config.toml
model = "image classifier"
dataset = "retinal OCT scans (Kermany 2017)"
train_examples = 98430
horizontal_flip = true
isotropic = true
dropout = 0.1
patch_size = [4, 4]
layers = 8
width = 320
loss = "binary_cross_entropy"
learning_rate = 0.0015
beta1 = 0.9
beta2 = 0.99
lr_schedule = "poly"
Rows from block 4 of a small image classifier, named by matrix and row number. Rows with one number belong to one neuron. Each number is 128 + 24 x the weight over its row's rms, rounded and kept within 0 to 255. All counts start at 0. Numbers have three digits each.
After each neuron's rows are labels from the 100 images, of 14848, where the neuron reaches its highest value: "top examples" is what is common among them. Only what is clearly more common there than usual is listed. The data: retinal OCT scans (Kermany 2017). In brackets: how many of the 100, against the usual share in percent.
# fc1: MLP up (model.blocks.4.mlp.fc1.weight, 1920x320), inputs 214-319
# fc2: MLP down (model.blocks.4.mlp.fc2.weight, 320x1920, transposed), outputs 214-319

fc1.624:108142163130130105138076138162097174155145145130103151112143109067132179150160117112111116163117098181138101077129101122091149091084147136131168082134123110135106162111165147126133106140122110109116148170132128120185129165140127123148103137158166143125143153139156132110130108157131081133131140168159122136126122122097
fc2.624:087123100096176151155155149151135103126111120141075133154190127170102086097128131146140121099129125139107123139121099137113113073131128130098131121151180130088143135154151125172137131125145070130128108208128133113170135147084175081172124127157125107158114151132184167128148178137147115141146148167142149119123120110141
top examples: finding: normal (95 vs 51.6)

fc1.534:100132082100157148099095155139101133093100125146086139150129108083108128080123118111106147132121112129093118164121094103118129161109125099092112143146116152144145148084147147095121134125142136114118153194129112090127117147118115111123179104137153114136105102101133127093125159142161139118132111121107121140131137089127
fc2.534:151114145121134142158141128127138139133153151100094119157120079133098158156107168120150108132114111094120142102156143086126111123153152175160107096126137147104105147136097147144148091192131175103096169141167105155121111096147117137152135102128111112107155151080140108103166137101132137117129161152103124127158110139124
top examples: finding: diabetic macular edema (100 vs 11.7)

fc1.151:148098139162119115112108125164121104148128105113053121095136121101114126063083111158126127131099107152101121114126115127108105146127099131092145108137169121130118109123131134071153141095137169150100139087158118110126123131101134131120169133097118148134113145155144152098106072165146124128120104126167124122120115094143
fc2.151:093122115139117180122075130183100114148109135102123130138114159145155108184140170122138157163121102118163129156112140073099131093152131171163132143137124087106122135152122138127152117140092156092119124107181130109153121075083121146120140110156103129119153085158150163108083118141112123113118106141124126137109108230112
top examples: finding: diabetic macular edema (99 vs 11.7)

fc1.137:124115145106101184112094174153129129098116159129086127118148135162105119127125160148136126122104178133173127104127113126135139129153109117132114066127141117119127102116104116126107144121128124144116103091154166127144141133155082108103108098149154155156104162173121164149120125174147107133138129109113128127139140131123
fc2.137:074134133089151187124112109122136103103142140105080186137120159127150161133122136137160135102131115111098154129128087130155179125164152138152099164126147160098114138128128147131137128139133147087108097172120119065157099090143151086088158134112095107118116159113131117141123077122160123132158092130167153128112120127146
top examples: finding: normal (83 vs 51.6)

fc1.684:097102131138118161120140159090115157117114106142146128130118137134127185121157114156144119114134189075122167141137126100112151131134093117121116110116129107082123117140114122139138123120140131159162151165130081131124106131127101131159074144128126102109146131104119101087149137110085109140141132112124127096099151115140
fc2.684:159107159120115157135129094129146136141140144165152101188118114097145100116118075130147129161130128156098074116134087095122121134120140139110111122160164112112118130152143143177115083150168135124133177128161141147125120146120139154124101129124083092134163143156169125137103176129126115152127164136133123128121139175101
top examples: finding: normal (99 vs 51.6)

fc1.111:090102142128092101086128088113135122137128157168109101123131120091121121031110107115112156145169126073124107138130142133155105147207130128065116136153124105134138112095152130088089122097164134144108138148127094129103117095161136154123144134115095096136153154115104130158155147088153137159102121155099114149141133140105
fc2.111:169129139118136153107132106124166163137128129125104107158115101106145109176093120148133128093110123119165148130144142119101129098163113141198175131144116153120089128103101131126108138111097155101158154095135162135152090074174101132158116127155100139118097085109119131084122162148094154102129097110096152102150116115155
top examples: finding: choroidal neovascularization (78 vs 29.3)

fc1.584:175080129120129131165099147120155161082106137083114148134091155133103142119110159110141112125101140099134148087116085158169075161121117165125141109147097147142188110114060160117110094131084134162139134135143102153122131106129119094127149158121106098109143115119131127111134118138097098110133144152127136090126121109148
fc2.584:100125152104142176130143143142134136127149116148144193145135135169158163140099163174135120158137105116062103128137105136102120105152131140161132115162127132116135157117142083123161108152129104114098115130193107155137112105131107102090123141159169150082164099116118168177154121151145095134184157118131115118133155163118
top examples: finding: normal (88 vs 51.6)

fc1.429:129126154126160136085136138094083160107120109123114115100144111089098172126121142108085142157102129142144090171118079149152132133120100145111129138123134160120127141089117169144124130143148109154131151125124138118139128157139118135164132149096090142135139129124157147111095115095118115165102114153134139121123130137157
fc2.429:141118147154106193119116121151123081166134138123128135132102133107167096138100083107154149133118140111131121131121125140135154137154115144147128176130153099160114119072124126124151153140119153100129135116098105080132100120153110145085128108116133130135148112147047098104135106123130159121146120130119131102084122120111
top examples: finding: choroidal neovascularization (99 vs 29.3)

fc1.618:145139088126130188094134111107110128129151140107134185134123135121133103137127159079116179139118113113130119131130122124166149127096146119125110133100093109154153152118127180164109146155145111143140156129114129137113134145161159110147103127134116106096124096140098099128099127127097130149142116153121108142129126129109
fc2.618:135131124118132110130127155175109125122130131088136156160138147218144181130130147140148106138106126130129161138131171105105134086117096146126135098205104177127157133127132133151136101192136134106142160144140115172105132137132113079193099151130143129099125149132127139138142124139155119140152117148118133113140123110108
top examples: finding: normal (98 vs 51.6)

fc1.517:123154161133114128152165128126117121154111153084184174128099106156103127108178121202104147130110147159117153125148145102132108134088130096144119093141159196177108126138149089106127171123146128082147116140123142128121141132134147153127145155122121099105158099127128207130112116161124124097128125103099114075115153133115
fc2.517:126103177120190202144143107152117156133143118124084120162137157105131146132103040117142103111102167157134058135128099146078170082098120114125113155153151112134135144146099155103123144120147127114111122104081133158183108092113095119118123112173115107144144108118114142147134139164106143127082167098137150106133137091171
top examples: finding: choroidal neovascularization (84 vs 29.3)

fc1.88:093159146139157153083140133126108145114116116130124130089152110118085148118171137091112169133091131137151134163092099150141131139123116117112093156088153170095118170081120138141129126107166117141124132095132115087122143150145109139158119141117128155144145153116136151113118101097099121107106115147104163099127153132139
fc2.88:142113157137096196112116122145151082159154145117142148140097125115179110135103072112170142145107099114135120140109128120108119146153160150149141175105149136188091119097154130145147132161103146079119120117112111077122106129111119130059138125122126108130137157166087124143111109132148159158143136132130135101082106146122
top examples: finding: choroidal neovascularization (100 vs 29.3)

fc1.160:144113145136143088118130117137109139091164148167183107104088109156158125067131137136116128120161178146151119161119138115133137159142145085088126121102097153094131142158145123104082166088107079109133136127119089098124138108153120100154118136103096157089076148098135128138153164108125127126094150130089103133107164145129
fc2.160:100136109120120154150155105121141141104111097121137115140078120119135082136115120162065117113139157177114186134188082106095169126124132106120111122156103109101128091108117129148082115102119121122140106123121189122157142134141117114146138130139107137142075098111119103103121172119106131113120106111121132144148158117099
top examples: finding: choroidal neovascularization (91 vs 29.3)

fc1.321:099144118149134156118104143132145121149095127153136093137141122141153144112116159153120135128078120161121141137154112118148140160141112108137097127117110152124136179127108139125114144131140152106152155156134131131150153139100132122115137112141131139131110132109138121077112134119177102133151129154156123141133143042208
fc2.321:112081112115111147141122121116123116116144141117134096108103101112083181134145161146091102113123151118124110155175143114143134164140103144138126130135135131120118134108102112120064140131154130130139157143150163132132133136168147126107102108136107123105143125054100091149101115149097111105151161126108136120164141150132
top examples: finding: diabetic macular edema (89 vs 11.7)

fc1.51:150163138113097154084161165134108082144144177160174143119113081153143131120156169131107187155136162152160099122158121139151115125104101104131140097154160132136104127120118121125163156079169120093170127143125141142154139117104147140104135118116122140097104168160160136116122131141151172129116134173120136079149130123097
fc2.51:138105188102188108148136126122109112083122147154143137109165146151118083113122173110120112120144083151129098189098122147104148146080130121075098097113119156152125105156136108089128131112168119152117091170138148159144137105157089173123141162148151165137111118152096137103150143139133139104080110127146129114144171167150
top examples: finding: normal (98 vs 51.6)

fc1.574:105105134136140120075130119105124136103119144119146142117113124113139093152081142134142092109146171160158128092119128082174120109094137096079139152100155108121154118114113155081106143109124129121114110101149159121138105103117097098133149164094110173128135129173085172105098141113112148152110132108138099082159155140137
fc2.574:169147113130067136128152138075150155138128157110108158159103110098129083166147131116139146199158113128161122122119135123157121108155110126144146164094145155125100144165146157122146114127115146112128140129178124112125111074120113143083145130080111154132170084116164172103141084117159159158129167095127126102108110220090
top examples: finding: diabetic macular edema (100 vs 11.7)

fc1.23:149150128109146103161117098152103115128125116156142105120160112159126161134078124146138150146098091123125138167121131116154092138115149126119160111138108101126081165109100154103133130103114134120181140108167102117125105137100129145108158202112148130117144111126111149077137130128083165117090121119125154116149131105147
fc2.23:101112092129120140155143152150156098162097139165152135098157128181130135150140184105142157182130136156143112100138137127072131110114126159132137148145119136178146119146111068108133108114110137109109129096224132122147131091108131136132083118133123151107140115154107153112131099111123168130185154128113100127129119195150
top examples: finding: diabetic macular edema (100 vs 11.7)

fc1.644:127131112104149133094106156106156093123099137130122128106127120162121134126135065151116113121138097116176105127106107108126139149115112100105102148157163123132120138104105123129107162093075137129155138143143094150122115122154122126066147149147105120168153122138073118123145124111120114123138120134178157134144150101112
fc2.644:139130112123171086123125173107115111121127159144071166071102141137133162118132122109182106193177120101103136145112138157120124131114138133126120168112157124154078124139130117113155075131148114118124115136154099078126130156086145114128164136095153117104103206196165134122155127142136155166125160135151120175119089168130
top examples: finding: normal (93 vs 51.6)

fc1.81:128157140119069155130123129098158114135121168119157091167114074112118146134138132085116134138139162098146119145147154144150092126129117127127119147141140122144085138097135136133122157126167129109131148146137104149137132088123131127109140125173133134101119121119124129120119121163100145142147146113130133095110122117147
fc2.81:132082152116133113101119159150046086157110143155137115127167132139091131108076139126152117164113111120114087113090136158114158159111114116131100161113097130138111120154097133108123143150171153136144121103114146169115126113158139152139174119129143116144144161104131154175153104089119159140110149149161128139152147147138
top examples: finding: normal (96 vs 51.6)

fc1.300:171145165118087078110109134062125157124114097089123130173106144114136129083136124151116091138136147118127130152152086155153146098190151143075108113111117107128139136114134154089098107122152145116148151147126147163123102132133103116145095126135178120157138131146138147130178155125113093161137134126145104126130118126071
fc2.300:139133171128075159084086140150143118131145165161145145166134136123166117194111076122148154106107098100138110133094148140131157138190154154192081136141104110151163137114094149153129150157150153105160106107152124104143078087130087115112088165141151130124130099153120105129141109091107167158152143124135128107104121143125
top examples: finding: choroidal neovascularization (100 vs 29.3)

fc1.84:119124108131135095132174172142161137136134085153124118130121100064149144086129102104148117148138071151100116165093094145093106124124153138139155093107105160148082151108145141133147132115111128105164145115164129146124136156132128104106110133090092165185121169134152123110146121118153112095065146096152132156116113101120
fc2.84:114148127055136148151143149142097106154081132111122141101168156134135112118119117105167106120137096135115091152099127164102121150111131128105136116171086129103133133145139115123124123123095101109093154132150125131151146112071136133132127118141091112133118100175115113081125188162141105127089079141135153125129130132099
top examples: finding: normal (85 vs 51.6)

fc1.220:107099109110145176125154121129137135119078140104163122113132107141151128150144134146129105123141192128117120103181144154185098186114106108140145124134159142146107137119110139115147165092119164133129122139115121146095136094149089100136131168133116075124091133132091184125133112153165096113093160117136143132130162105116
fc2.220:140086129149097108109115141130100112182127125121109092103076143121119139117109120167152125163121141100121098137096114139121116114108122136142150164138165131156091127131112103118121105125158127145138158119060131163110105150142100112070099118079105125130112165117105110150155161149094166150118170130138155145113142104134
top examples: finding: normal (97 vs 51.6)

fc1.223:173138142087122152115148091102131128137147139153181112100159094156141133133121135121097141160129128082117140139160114117133133103105138118135099162140149140153105150122111110140133157147151148128152131113136131118137161100104160141120152170136118137164137133168166172129134152108070117103128144158140119103172132125178
fc2.223:124111114135131096114130123126093087149108132138150126088110137158149117158111111146147138115137133114139105150103143117081128128111127149111118201084157116169119139158092102097170082094124122133124118117135101121161153121094093140117103131134172129126135128146128099114171112141113150156106175088150121124117137130129
top examples: finding: normal (98 vs 51.6)

fc1.647:152141138121136131122102104145132166146111145169143121129134122152150139140094105156133097151144105164121120093126116101074132115137140141122116113105111124076180117130112139094170137094099110162161110131138161124113134129158124121121139114167142171132160156171110118115124162127183106155128183076080139175118130110113
fc2.647:107122100094194165129112153157138118109108097140119135108149156127105138141132126143105097162137119126151123134116178062090130124129093151151160122153138101104099116144137139104124106116106126156148107111170152122196147098163156138134183117150120124132083110113152140170165082147114095127085131103149128154105151154121
top examples: finding: normal (87 vs 51.6)

fc1.762:109139129125161152069150136132123105099149168118103138089102121126145158096079153123101104129114142160131099133134116108163074154127106132089128095151138091181122130105115133132105150087158115148125146129157112172121111105130124154131121143143094143149134136135113141100109100142134121131054124138140121140129106118147
fc2.762:160124097140103122130134155123105119132162135151097152140112163129106131124135177143143127180133130129112109135107150126086149152093141177117129115132082127101102157156158095115169110150156108101131099118194120143130136125129148090174180107125109116194145107145118183224140121138140155149147127139179134167124124214121
top examples: finding: choroidal neovascularization (74 vs 29.3)

fc1.87:050094137087131173131090098127168135147121148134145106097106119141154143103138111120159119134135141108119131152124124105133142144092093148118141098127105128107162151141093142130107170135103169152117111139138096133088082091132101205145152171153124153155113145148122133103151133170115150128098065090121137135134137109139
fc2.87:153117101157144096121107169170145136131096120170092090124111102150133114125156112102114125101182148104138102130113162153128123128144134164141117140126153097139097107136102126117161125167134149135150117134000099121096111105145127152120104132120088126118095112103118119123123111163144134147120104140111139126152117030095
top examples: finding: diabetic macular edema (63 vs 11.7)

fc1.744:182132127142117145122142108137150169106118094126146126111117081096172144112107090107124109138116114088134164123122124171187099150130117120140076134099167132116084152132128137132151135136129147138135165129132109134132119113131120097159107162143150131064142162092131144100123120132092101130084132101144147112108145097142
fc2.744:136149127086126115110123108085131154178109138150139112122096170108150097127112148099142153186126118117122107134103111106120118168134151130123102180133162097138170165137145107150169110126162122120100121109217084117147121136127150137132151134118107124168150158152131129130143134127103131126148168065150131129126129225149
top examples: finding: normal (89 vs 51.6)

fc1.567:128135151117095169079125099102117162123126148142106164130093154157107147135137125090096142135146144124118152119144074134136147096098144108126108131133120106103191132117099132131092144141151127133092166111130153143133095130107169126155111135110130116112149134134083110115118107104073138165138087100123106130112155120122
fc2.567:156110113128154106116159104143103153095134125106135136144144136158101197112062108178159104153127126136108122132129141103085070094121149159131106111125156126119137160167130117127146081150146124119108146120147104143126134137100123051135103136139144114074141159146158111134078127148180103140139113158132141134122087126115
top examples: finding: normal (96 vs 51.6)

fc1.372:128148147147069114104110115140100141091148151143103112129143145131100121103126110135115085138134129126107100126142111106122158090178131175101115122114089111138149094116129130129129105156157110125145117112130128122157134147155134148151128108181126145107121146163136116143114161166125111107152114111142096161127091121104
fc2.372:160138115092120131094137147122119156140124110177114151097198170136121159183130095120138149152093132126144116158107161121122160059145132127185130096118103141157118145137112098108130168109140148138144131091176123130170087079126100095133103144142177143096115088141159125117131089120112122134105121126150139169111133177184
top examples: finding: choroidal neovascularization (98 vs 29.3)

fc1.273:184144131095113135086166114087178107136135129155173135121137104161122133106160156097121117136148112098104157118157088099127142116132134133115106100094149124142118145127142134122068156138132152133148131117150098111121103087103108123125100164155159133184156142119103115125157171127090110135151113120160142131138132109144
fc2.273:132144136146126097107125169139131101107116136141142121141116136112143157149095155108128120134150128124103121153079156100106140107122127145128102159127150126120097125171112114113126114159158142138145070147124125104146123116139103100116148179149152137089147164155128139179171090129157158180130156115182123134126146150132
top examples: finding: normal (99 vs 51.6)

fc1.583:122131124115117159072118173077136110162121152134127139106136120101123138091101105102121146139105169117098128144112123100153149177133105123107156090114130160114114149110103109137185142131138133126122126119151117101142103163111106063132182166187117151136163171179106145100098107152115111144131131089133135129143173095112
fc2.583:110110100150170144167127177124144141139142111155120109114140128103141119095110094102139114164138121152156110145121105142133151140099108152114077194139105093117086125151087116129101146174179145109093119100170154140155098105101131142105151096138128136122100092139161150187174120072110069160134121099137108129087131169106
top examples: finding: diabetic macular edema (53 vs 11.7); finding: drusen (40 vs 7.4)

fc1.110:158139090124114132126161152136128114123094097157081135122085109179109131144134120133127101095084114123170128143136141153143149137128113136093076107102139130103111106148136128142119133158117148152128156101136115100118120108151126111057153135116123123132109108126143095145148126154156066121127118126182134119106140059124
fc2.110:105162113128134080097105125108147142119120134130147136114097160117156165134171141100123113189144140093090139140131129117131123119121116137127089104178172113159107150124122099136125123150185126184105123130161107109136130152135163158155174095095108148100130162149116145148116112174136139154120101152113101140119161144118
top examples: finding: diabetic macular edema (73 vs 11.7)

fc1.250:138113157153159133117125148108128164103151128152140115120168091112167176124101106177129141137120150154107127079088115142122152158090082133122150096147129134163115154129140179096131103125135129118083116178108093121171130163132127081148090164138123140098127152094167133106136133121133102139119165134110145106102116147108
fc2.250:114116099141126112127144125084157138120136122139112110123135078165120071099126150160122131120133156157113117136140099121158072136125130112106127106113147102146120121131132141122126152127140063142122164149163143162121122137137116108121092139141129099113086137111134141117164172142135108147154181206102131124136150111128
top examples: finding: choroidal neovascularization (65 vs 29.3)

fc1.468:139155125141120105148147125155147154130132133108119100138164089138117168114137172101125116198111114141141080133152119157112103120133083095116135175132130137154108133163150113151135100152132160107134209100179141136131111151147158165114130092122106144133106115106123142109108101122099114085134145119131108096110133101120
fc2.468:145140118145132117150116132133069096111119144126136112099135150168111117122160131110152116175146111123150138121129173151134102168119153135105141104123130161106145134145137118128142118160111120154160145162178123144098145174087086120159097158108106127151133145146146121113094139118167134136097101149166116162133136150134
top examples: finding: normal (89 vs 51.6)

fc1.128:145130119099123131140165143161122147146133151125122160108121119094172156104110123103131119186147104144091099139097142160153116143144091143129133126122138140130125106176161121146142106146080170143120160132199122137138175132169123127107109106136114129093110160066155131128109117103082071123130126133149108145127144129117
fc2.128:172133138185103129102120109123114150118139152154118121096124116124136110152118094150150143135118123109136121099121131136136137165146141124130126155077125184103104149135118150151161126146116143153162078163109103127083104151102114100141111149094096150151146176130143127160125095101142148146119130123171089127119114086159
top examples: finding: diabetic macular edema (40 vs 11.7)

fc1.122:102074165141114125138121113087122093099103170105134124113120108151127114126081072158124142113153156095142116137107129133138121189136128099124167092123130134107092116124084119107111169123083142137129110136116120113104094080147102146119126151112102157130120132142155178114095154097124144077142143073099136123114136124134
fc2.122:146081113148141163158119133113122118097138124105109148134099104089124105132046098159101128172187140129136098117112127159106096120139124143132118181127126152097142118149103141114121123153150136114092100115109106114108095096142142138117170111114088147162143128146134140153134148092131144167113152141135167139113142124143
top examples: finding: normal (94 vs 51.6)

fc1.480:145117151129181125098140144144104153117127113162174105118131119134119201077108133145111126163117135111139123125144069161111117123129140116080137135113128145171142143087160116082134122132121124147150154126158116099096087124096134166128116151122134172134140159115137113103092152094118119147133120133132100105094130119115
fc2.480:131132142145101185103124112143134112137104155186134139111068120128134082168110077123147140158139091139147107127121143130108135144142106139150110162156115109170135128108120118111138113137147152152114141118087127085107105084135133155123119147111138137127134077151096132171134106119131157170118107113144083131104132093116
top examples: finding: choroidal neovascularization (96 vs 29.3)

fc1.652:106121112142106148102166163069099164105120156105092135141080137128094157129132179107102115139098151145138141124126176120176140117112095120130149127149115129122128086114101131151149121106113119149114168133119148098115151159144108095107153111155142111155146133170149132106141057114060132107136118153088172145151157120156
fc2.652:145132154134172176112120141137158132185124148142112168140137122130163149116110086123211158151052106114134135142108142134120125128163144131146150146093153120146079116102111156169130129189153143150159123109112125104160091127146175110135145082106099133163125141125132151162150129084073123128131143129133158086101090108133
top examples: finding: choroidal neovascularization (94 vs 29.3)

fc1.368:151134075126099161100108114162155131155131130178150140183129094100170175120123108136137144136124140113160185104131115167164119135103131131129106185138124143146139112115093083133148127149137124113080125138108095145160109133131138121139160109098127117140132168085122109134113144170107131142099121143126129141124123125136
fc2.368:146093105133109118092107169157101153123121094146149116202151133144110142101114137141108104148142154117133146175116143119123118154111132125113172085132182131138160163123133144127132169144164130159180128115159158152084111128146190172177181079143160160136129130090106158168084105116121099153114095113099097148109137109107
top examples: finding: choroidal neovascularization (100 vs 29.3)

fc1.15:128175092109086149115143129144171128130133090110173148123088115151138131094135141083127139116118100155152086132141076129124116128101137144116117074160143135164140149094118110106159127086095120114148125135154126148145163143141085146095128140162103125096143133128126162112162124138139105117129161152153136117143111129147
fc2.15:112110132172075159094099099102119107114120145125120148124116150117138128142142129131131143162096125135101119137115152129104112092145128141143155155142119126176173117109145110112137130110135099124173086121192144109161104088112127078125104139221128150136150099136091126146124144123141164112151137132176150138144127213148
top examples: finding: choroidal neovascularization (92 vs 29.3)

fc1.251:129146133126108098103142173151112157114144093128119135128099146136105124094114104090151105113122117108110143121084156144158134148162071149104077131139149112087145086148151127173161105171147126172100106122134113119138099117174126119093132144136163129141162135144133123101136125142141096148115145151111132108135090070113
fc2.251:156158100099147116130106096105175170130113111144128133094134128105139100127131163149132119165149112123132129151137116135134159150131106106106083129153145115180112174129124127144122121174192156156086153117174103132124127133140142149163185071130116131143135092156146166124127129092149104165123092135117105129140169175117
top examples: finding: normal (91 vs 51.6)

fc1.271:148150133103132082132150076126099125095073130173116132131114111135096174142147129109066170155103160137105110080114057119089117135104158132129131123111138132151131114132154149128128148133130124150143134099135095071136164129115121138155129157187100154106103110116137117105100128109163096112159155115178153114132103116145
fc2.271:154099107173101154106119130166132127112142093131104161143140129157135171141090178104131125133142112117072105148131174101062157112172138154123103140134110097118126112107106095122155120203146145147140126115166116087131136118127136142122146103150128143135139137126115208183121102091112166114143173147124068116119145145134
top examples: finding: choroidal neovascularization (92 vs 29.3)

fc1.380:171098130143096109133109119152094076104143111174138123151162093157104140119077105130125182129113141126127112088130051124114149128134095153130132133168122179143142115112099166113140124143143117100173122141158093095145102092085113137098112159179108101100079123107088139119129157134093135126124124112136133118087118133120
fc2.380:130111147125149135126140153134130110141129100132135144101169137136153102101083148160126129192126156169085130139110134117154141150140105121116136148100131071097139132134136095108139125136132127107163117106072130142095138129171136133141143109126116132114140139125132176169130080130131109159171140130163109118128166100136
top examples: finding: choroidal neovascularization (100 vs 29.3)

fc1.411:111167110140171161101122154118103171096153101148166109109138104114106176126127134096113127161100147102120122144130117111129119182114119114125113158162136146091077119101099132136160135116128120106081158111141112096111139122099116128180162150117160178130125138118154137073095076125116124103118129156082191092132147099132
fc2.411:151117145156073173129133108133150106159117156150158130126063113107120108132117106090163128150124073098153114110129118117116115141146154177159126174158155153161068150129100135138140100181135145088090135109151115109107101121080140134092152116121108102134136136142149129147120142099127168142119164137159098137123092130126
top examples: finding: choroidal neovascularization (97 vs 29.3)

fc1.302:156124143149107113140159133097161141118136103141148137144106131186175120124146143142129114136174148119117168140122100112122153147111160094148108100085083121180124159111104111122140140074128145108180112112101111147112165123077132082161097160142162123149125141092156136130142130103157097112123125138131123116144160159140
fc2.302:117102081143091143152108087093154141109157128106154120136038091098124099127149114114111113146152131143115173138169120124171100129141114129121085149134142113131130115078106142145134114123128125125126119147109127090139136137154133119130152146104082128149129079130139077096124144107143169123114125145120149162136128108084
top examples: finding: normal (82 vs 51.6)

fc1.602:169112168123154110122128134118100146115139118113150136120061118131086138081089097152142134120136119134116140091124147107149133118107120148134120114126139115129122111138128117154168141128100131120085116123121104139109087090176121145101130165138110146159139120125127128127132101121102161152152147147136160121131098107127
fc2.602:111167114120140102128092140063107121142073120139114105092121151094122116112110159133117138181131157161121118154094142111141141135085095109111121107090097064129121128137160112095113114120169116173144110094159116133131128153121144126157186103134113133157113109130124169156152138128124102107113090128136103181138173145135
top examples: finding: normal (100 vs 51.6)

fc1.426:121102118147085153155100137070093111136131130159166145181107145132152138133155130095152135141104170109131122148160130119122133111101135151130153142077128111152091116125087146153147103131120147137083152108123113130072129147092154134170120158147135120106118113155135133135102129114113182137099142126120128117131109109137
fc2.426:126098131122157088156167128154111097164160141106113132123120117147095147117124142153125112190103134123135135142156134128168134119121100109093151130117178148113092139095141140122125159136112147110155166129199141144149175126158126141123102108139167109108115141074114172160116090113122098130138142104102138132151107178110
top examples: finding: diabetic macular edema (76 vs 11.7)

fc1.709:111116112124121161080149125126153131136157136143195149120151092131106154131142137162118179160149136109109184076128137113142100116077150106124137115119134142158111138106115104144104157123150118120092146122154136099127126108143140127099123118126112155150112110114140104119090129099149143138086099132120155133133139108165
fc2.709:077142109109100098112133146126118113116083130155118156112114150123127120148130166117147119178120154146099160096107120116092095182119133132113145144144118111076160103136147125117162091095147134123131134165168113120072144125121138133170180107143134124109120150158139148093134132163177131112119132081142163152106131187104
top examples: finding: normal (96 vs 51.6)

fc1.477:113113120097146118091121106120194156167092121138124166134097122087156147107146131117099115155167140142178138114128065121148078131127154128086113117131096110137112150092113098125153136129132123136085129126160132145092117098127136131094117130113117092098096106123124149107090166104152141139112142082145121116109131111151
fc2.477:150128160143117165083083126155130087127123155159151137141112111131173116173106081111152142147115106100101145119120143143093134185177116151160123168157115098172176092087107135116150145155144151130165139101131105113155094072146077138107112162111117149142135118142092099150135085109113145120130110130132102098105140123122
top examples: finding: choroidal neovascularization (100 vs 29.3)

fc1.183:150102093124115111117130134138097100105115094087154106177151133115106174094112119127088114174135146109158141132119144144113108144143118137064117110121159167109125090125132154079145138138085130108147142096148108078119116136108125135093160127132154093138118137148131147103134132069080132129124086127128166093156134099140
fc2.183:112107134106141165130144100131146112168135131104123136145120129121098139156152146094158100144081139100117093115161121082120146117157105161166103099140144124110094150125095168146119099129133155132154139141190138092175112093139146147160157071127071102146120089085100130085129112132114132091086114135095103112165100149140
top examples: finding: diabetic macular edema (100 vs 11.7)

fc1.41:129136127157125172102154126097136171128091175150150101154075115114153128114169151132135100131123163128089112116119164133157117108121156092128072124092103098125073111119113151134131151095132129100154145124111122121118137131136145095097172162165174110153126149113116162137151136116136121112110153128093139133112157130126
fc2.41:088106117114148157126114137099115106160121157147141164069082142117153089149121095128147129195133107136114160136128116111148155137145132120118150155131081132144106112096129141118140145092149124134120131149194135107179132124127130121105150119153090145163117107113119098146118122079095139109110139079124167138107117215106
top examples: finding: normal (82 vs 51.6)

fc1.594:130103128166135144129106108113088134116128154169103135086136108103117108099097132109153136117158148106114132126119141135130125106127139100110144124131133152128136135114130123113131140097092111119138114145122110098153139129074082178126158177165141125137114110161141169130066163158118165130070123082129100103142153138109
fc2.594:126117115137129142114133121141129150168150129131113118118103111122134119149165109168143129055123101114127117100118112104146095153124115131153116122118111113148086097134110165139133105129106136106118140111000127109096119114147132148137159108093116107157129111118123120124158110132116120142083106153111083139134115000101
top examples: finding: choroidal neovascularization (68 vs 29.3)

fc1.6:101100119152136101147147173159133158125105102129066138164113135143105125149134097160129149137154139121104110205108144168112136142136155139130129109138124140101152127138122121130134103091122116108099153145151107147154106098113111127088166138131129162153119110081147119138127125082100131142143086161127154132100120107147
fc2.6:176123142125217125184137124125111168105114124089152137146143099112152116092079083150119106120160129153146096149129157123101139107092109127077078124147149149112120144145073187122129145138123124073119116124131137168164151128114076121132134146135083152136140109150179099126162134123126113174119098120155100110106118116144
top examples: finding: normal (79 vs 51.6)

fc1.674:139098119110142131108123152122131121139069130156115112154151121156148105155154106163116077083131148131204108119158095111128151156112112105109105162133157120124114131157115123156124171107153170123167136144115127151128130116125096104081188125102104098129107114132122099117127106113134136144153102109151135109133162080159
fc2.674:129140118127121110133117142104160115123120155136129152098075130108148142110143116082154116129195121095058137144135104151136120175121173120125101178133160103144076123113122117124116103146182122121097123136169131084089111157098158112094193113077122124130087198155142119109152153123136137140155160148135099159130115131135
top examples: finding: normal (97 vs 51.6)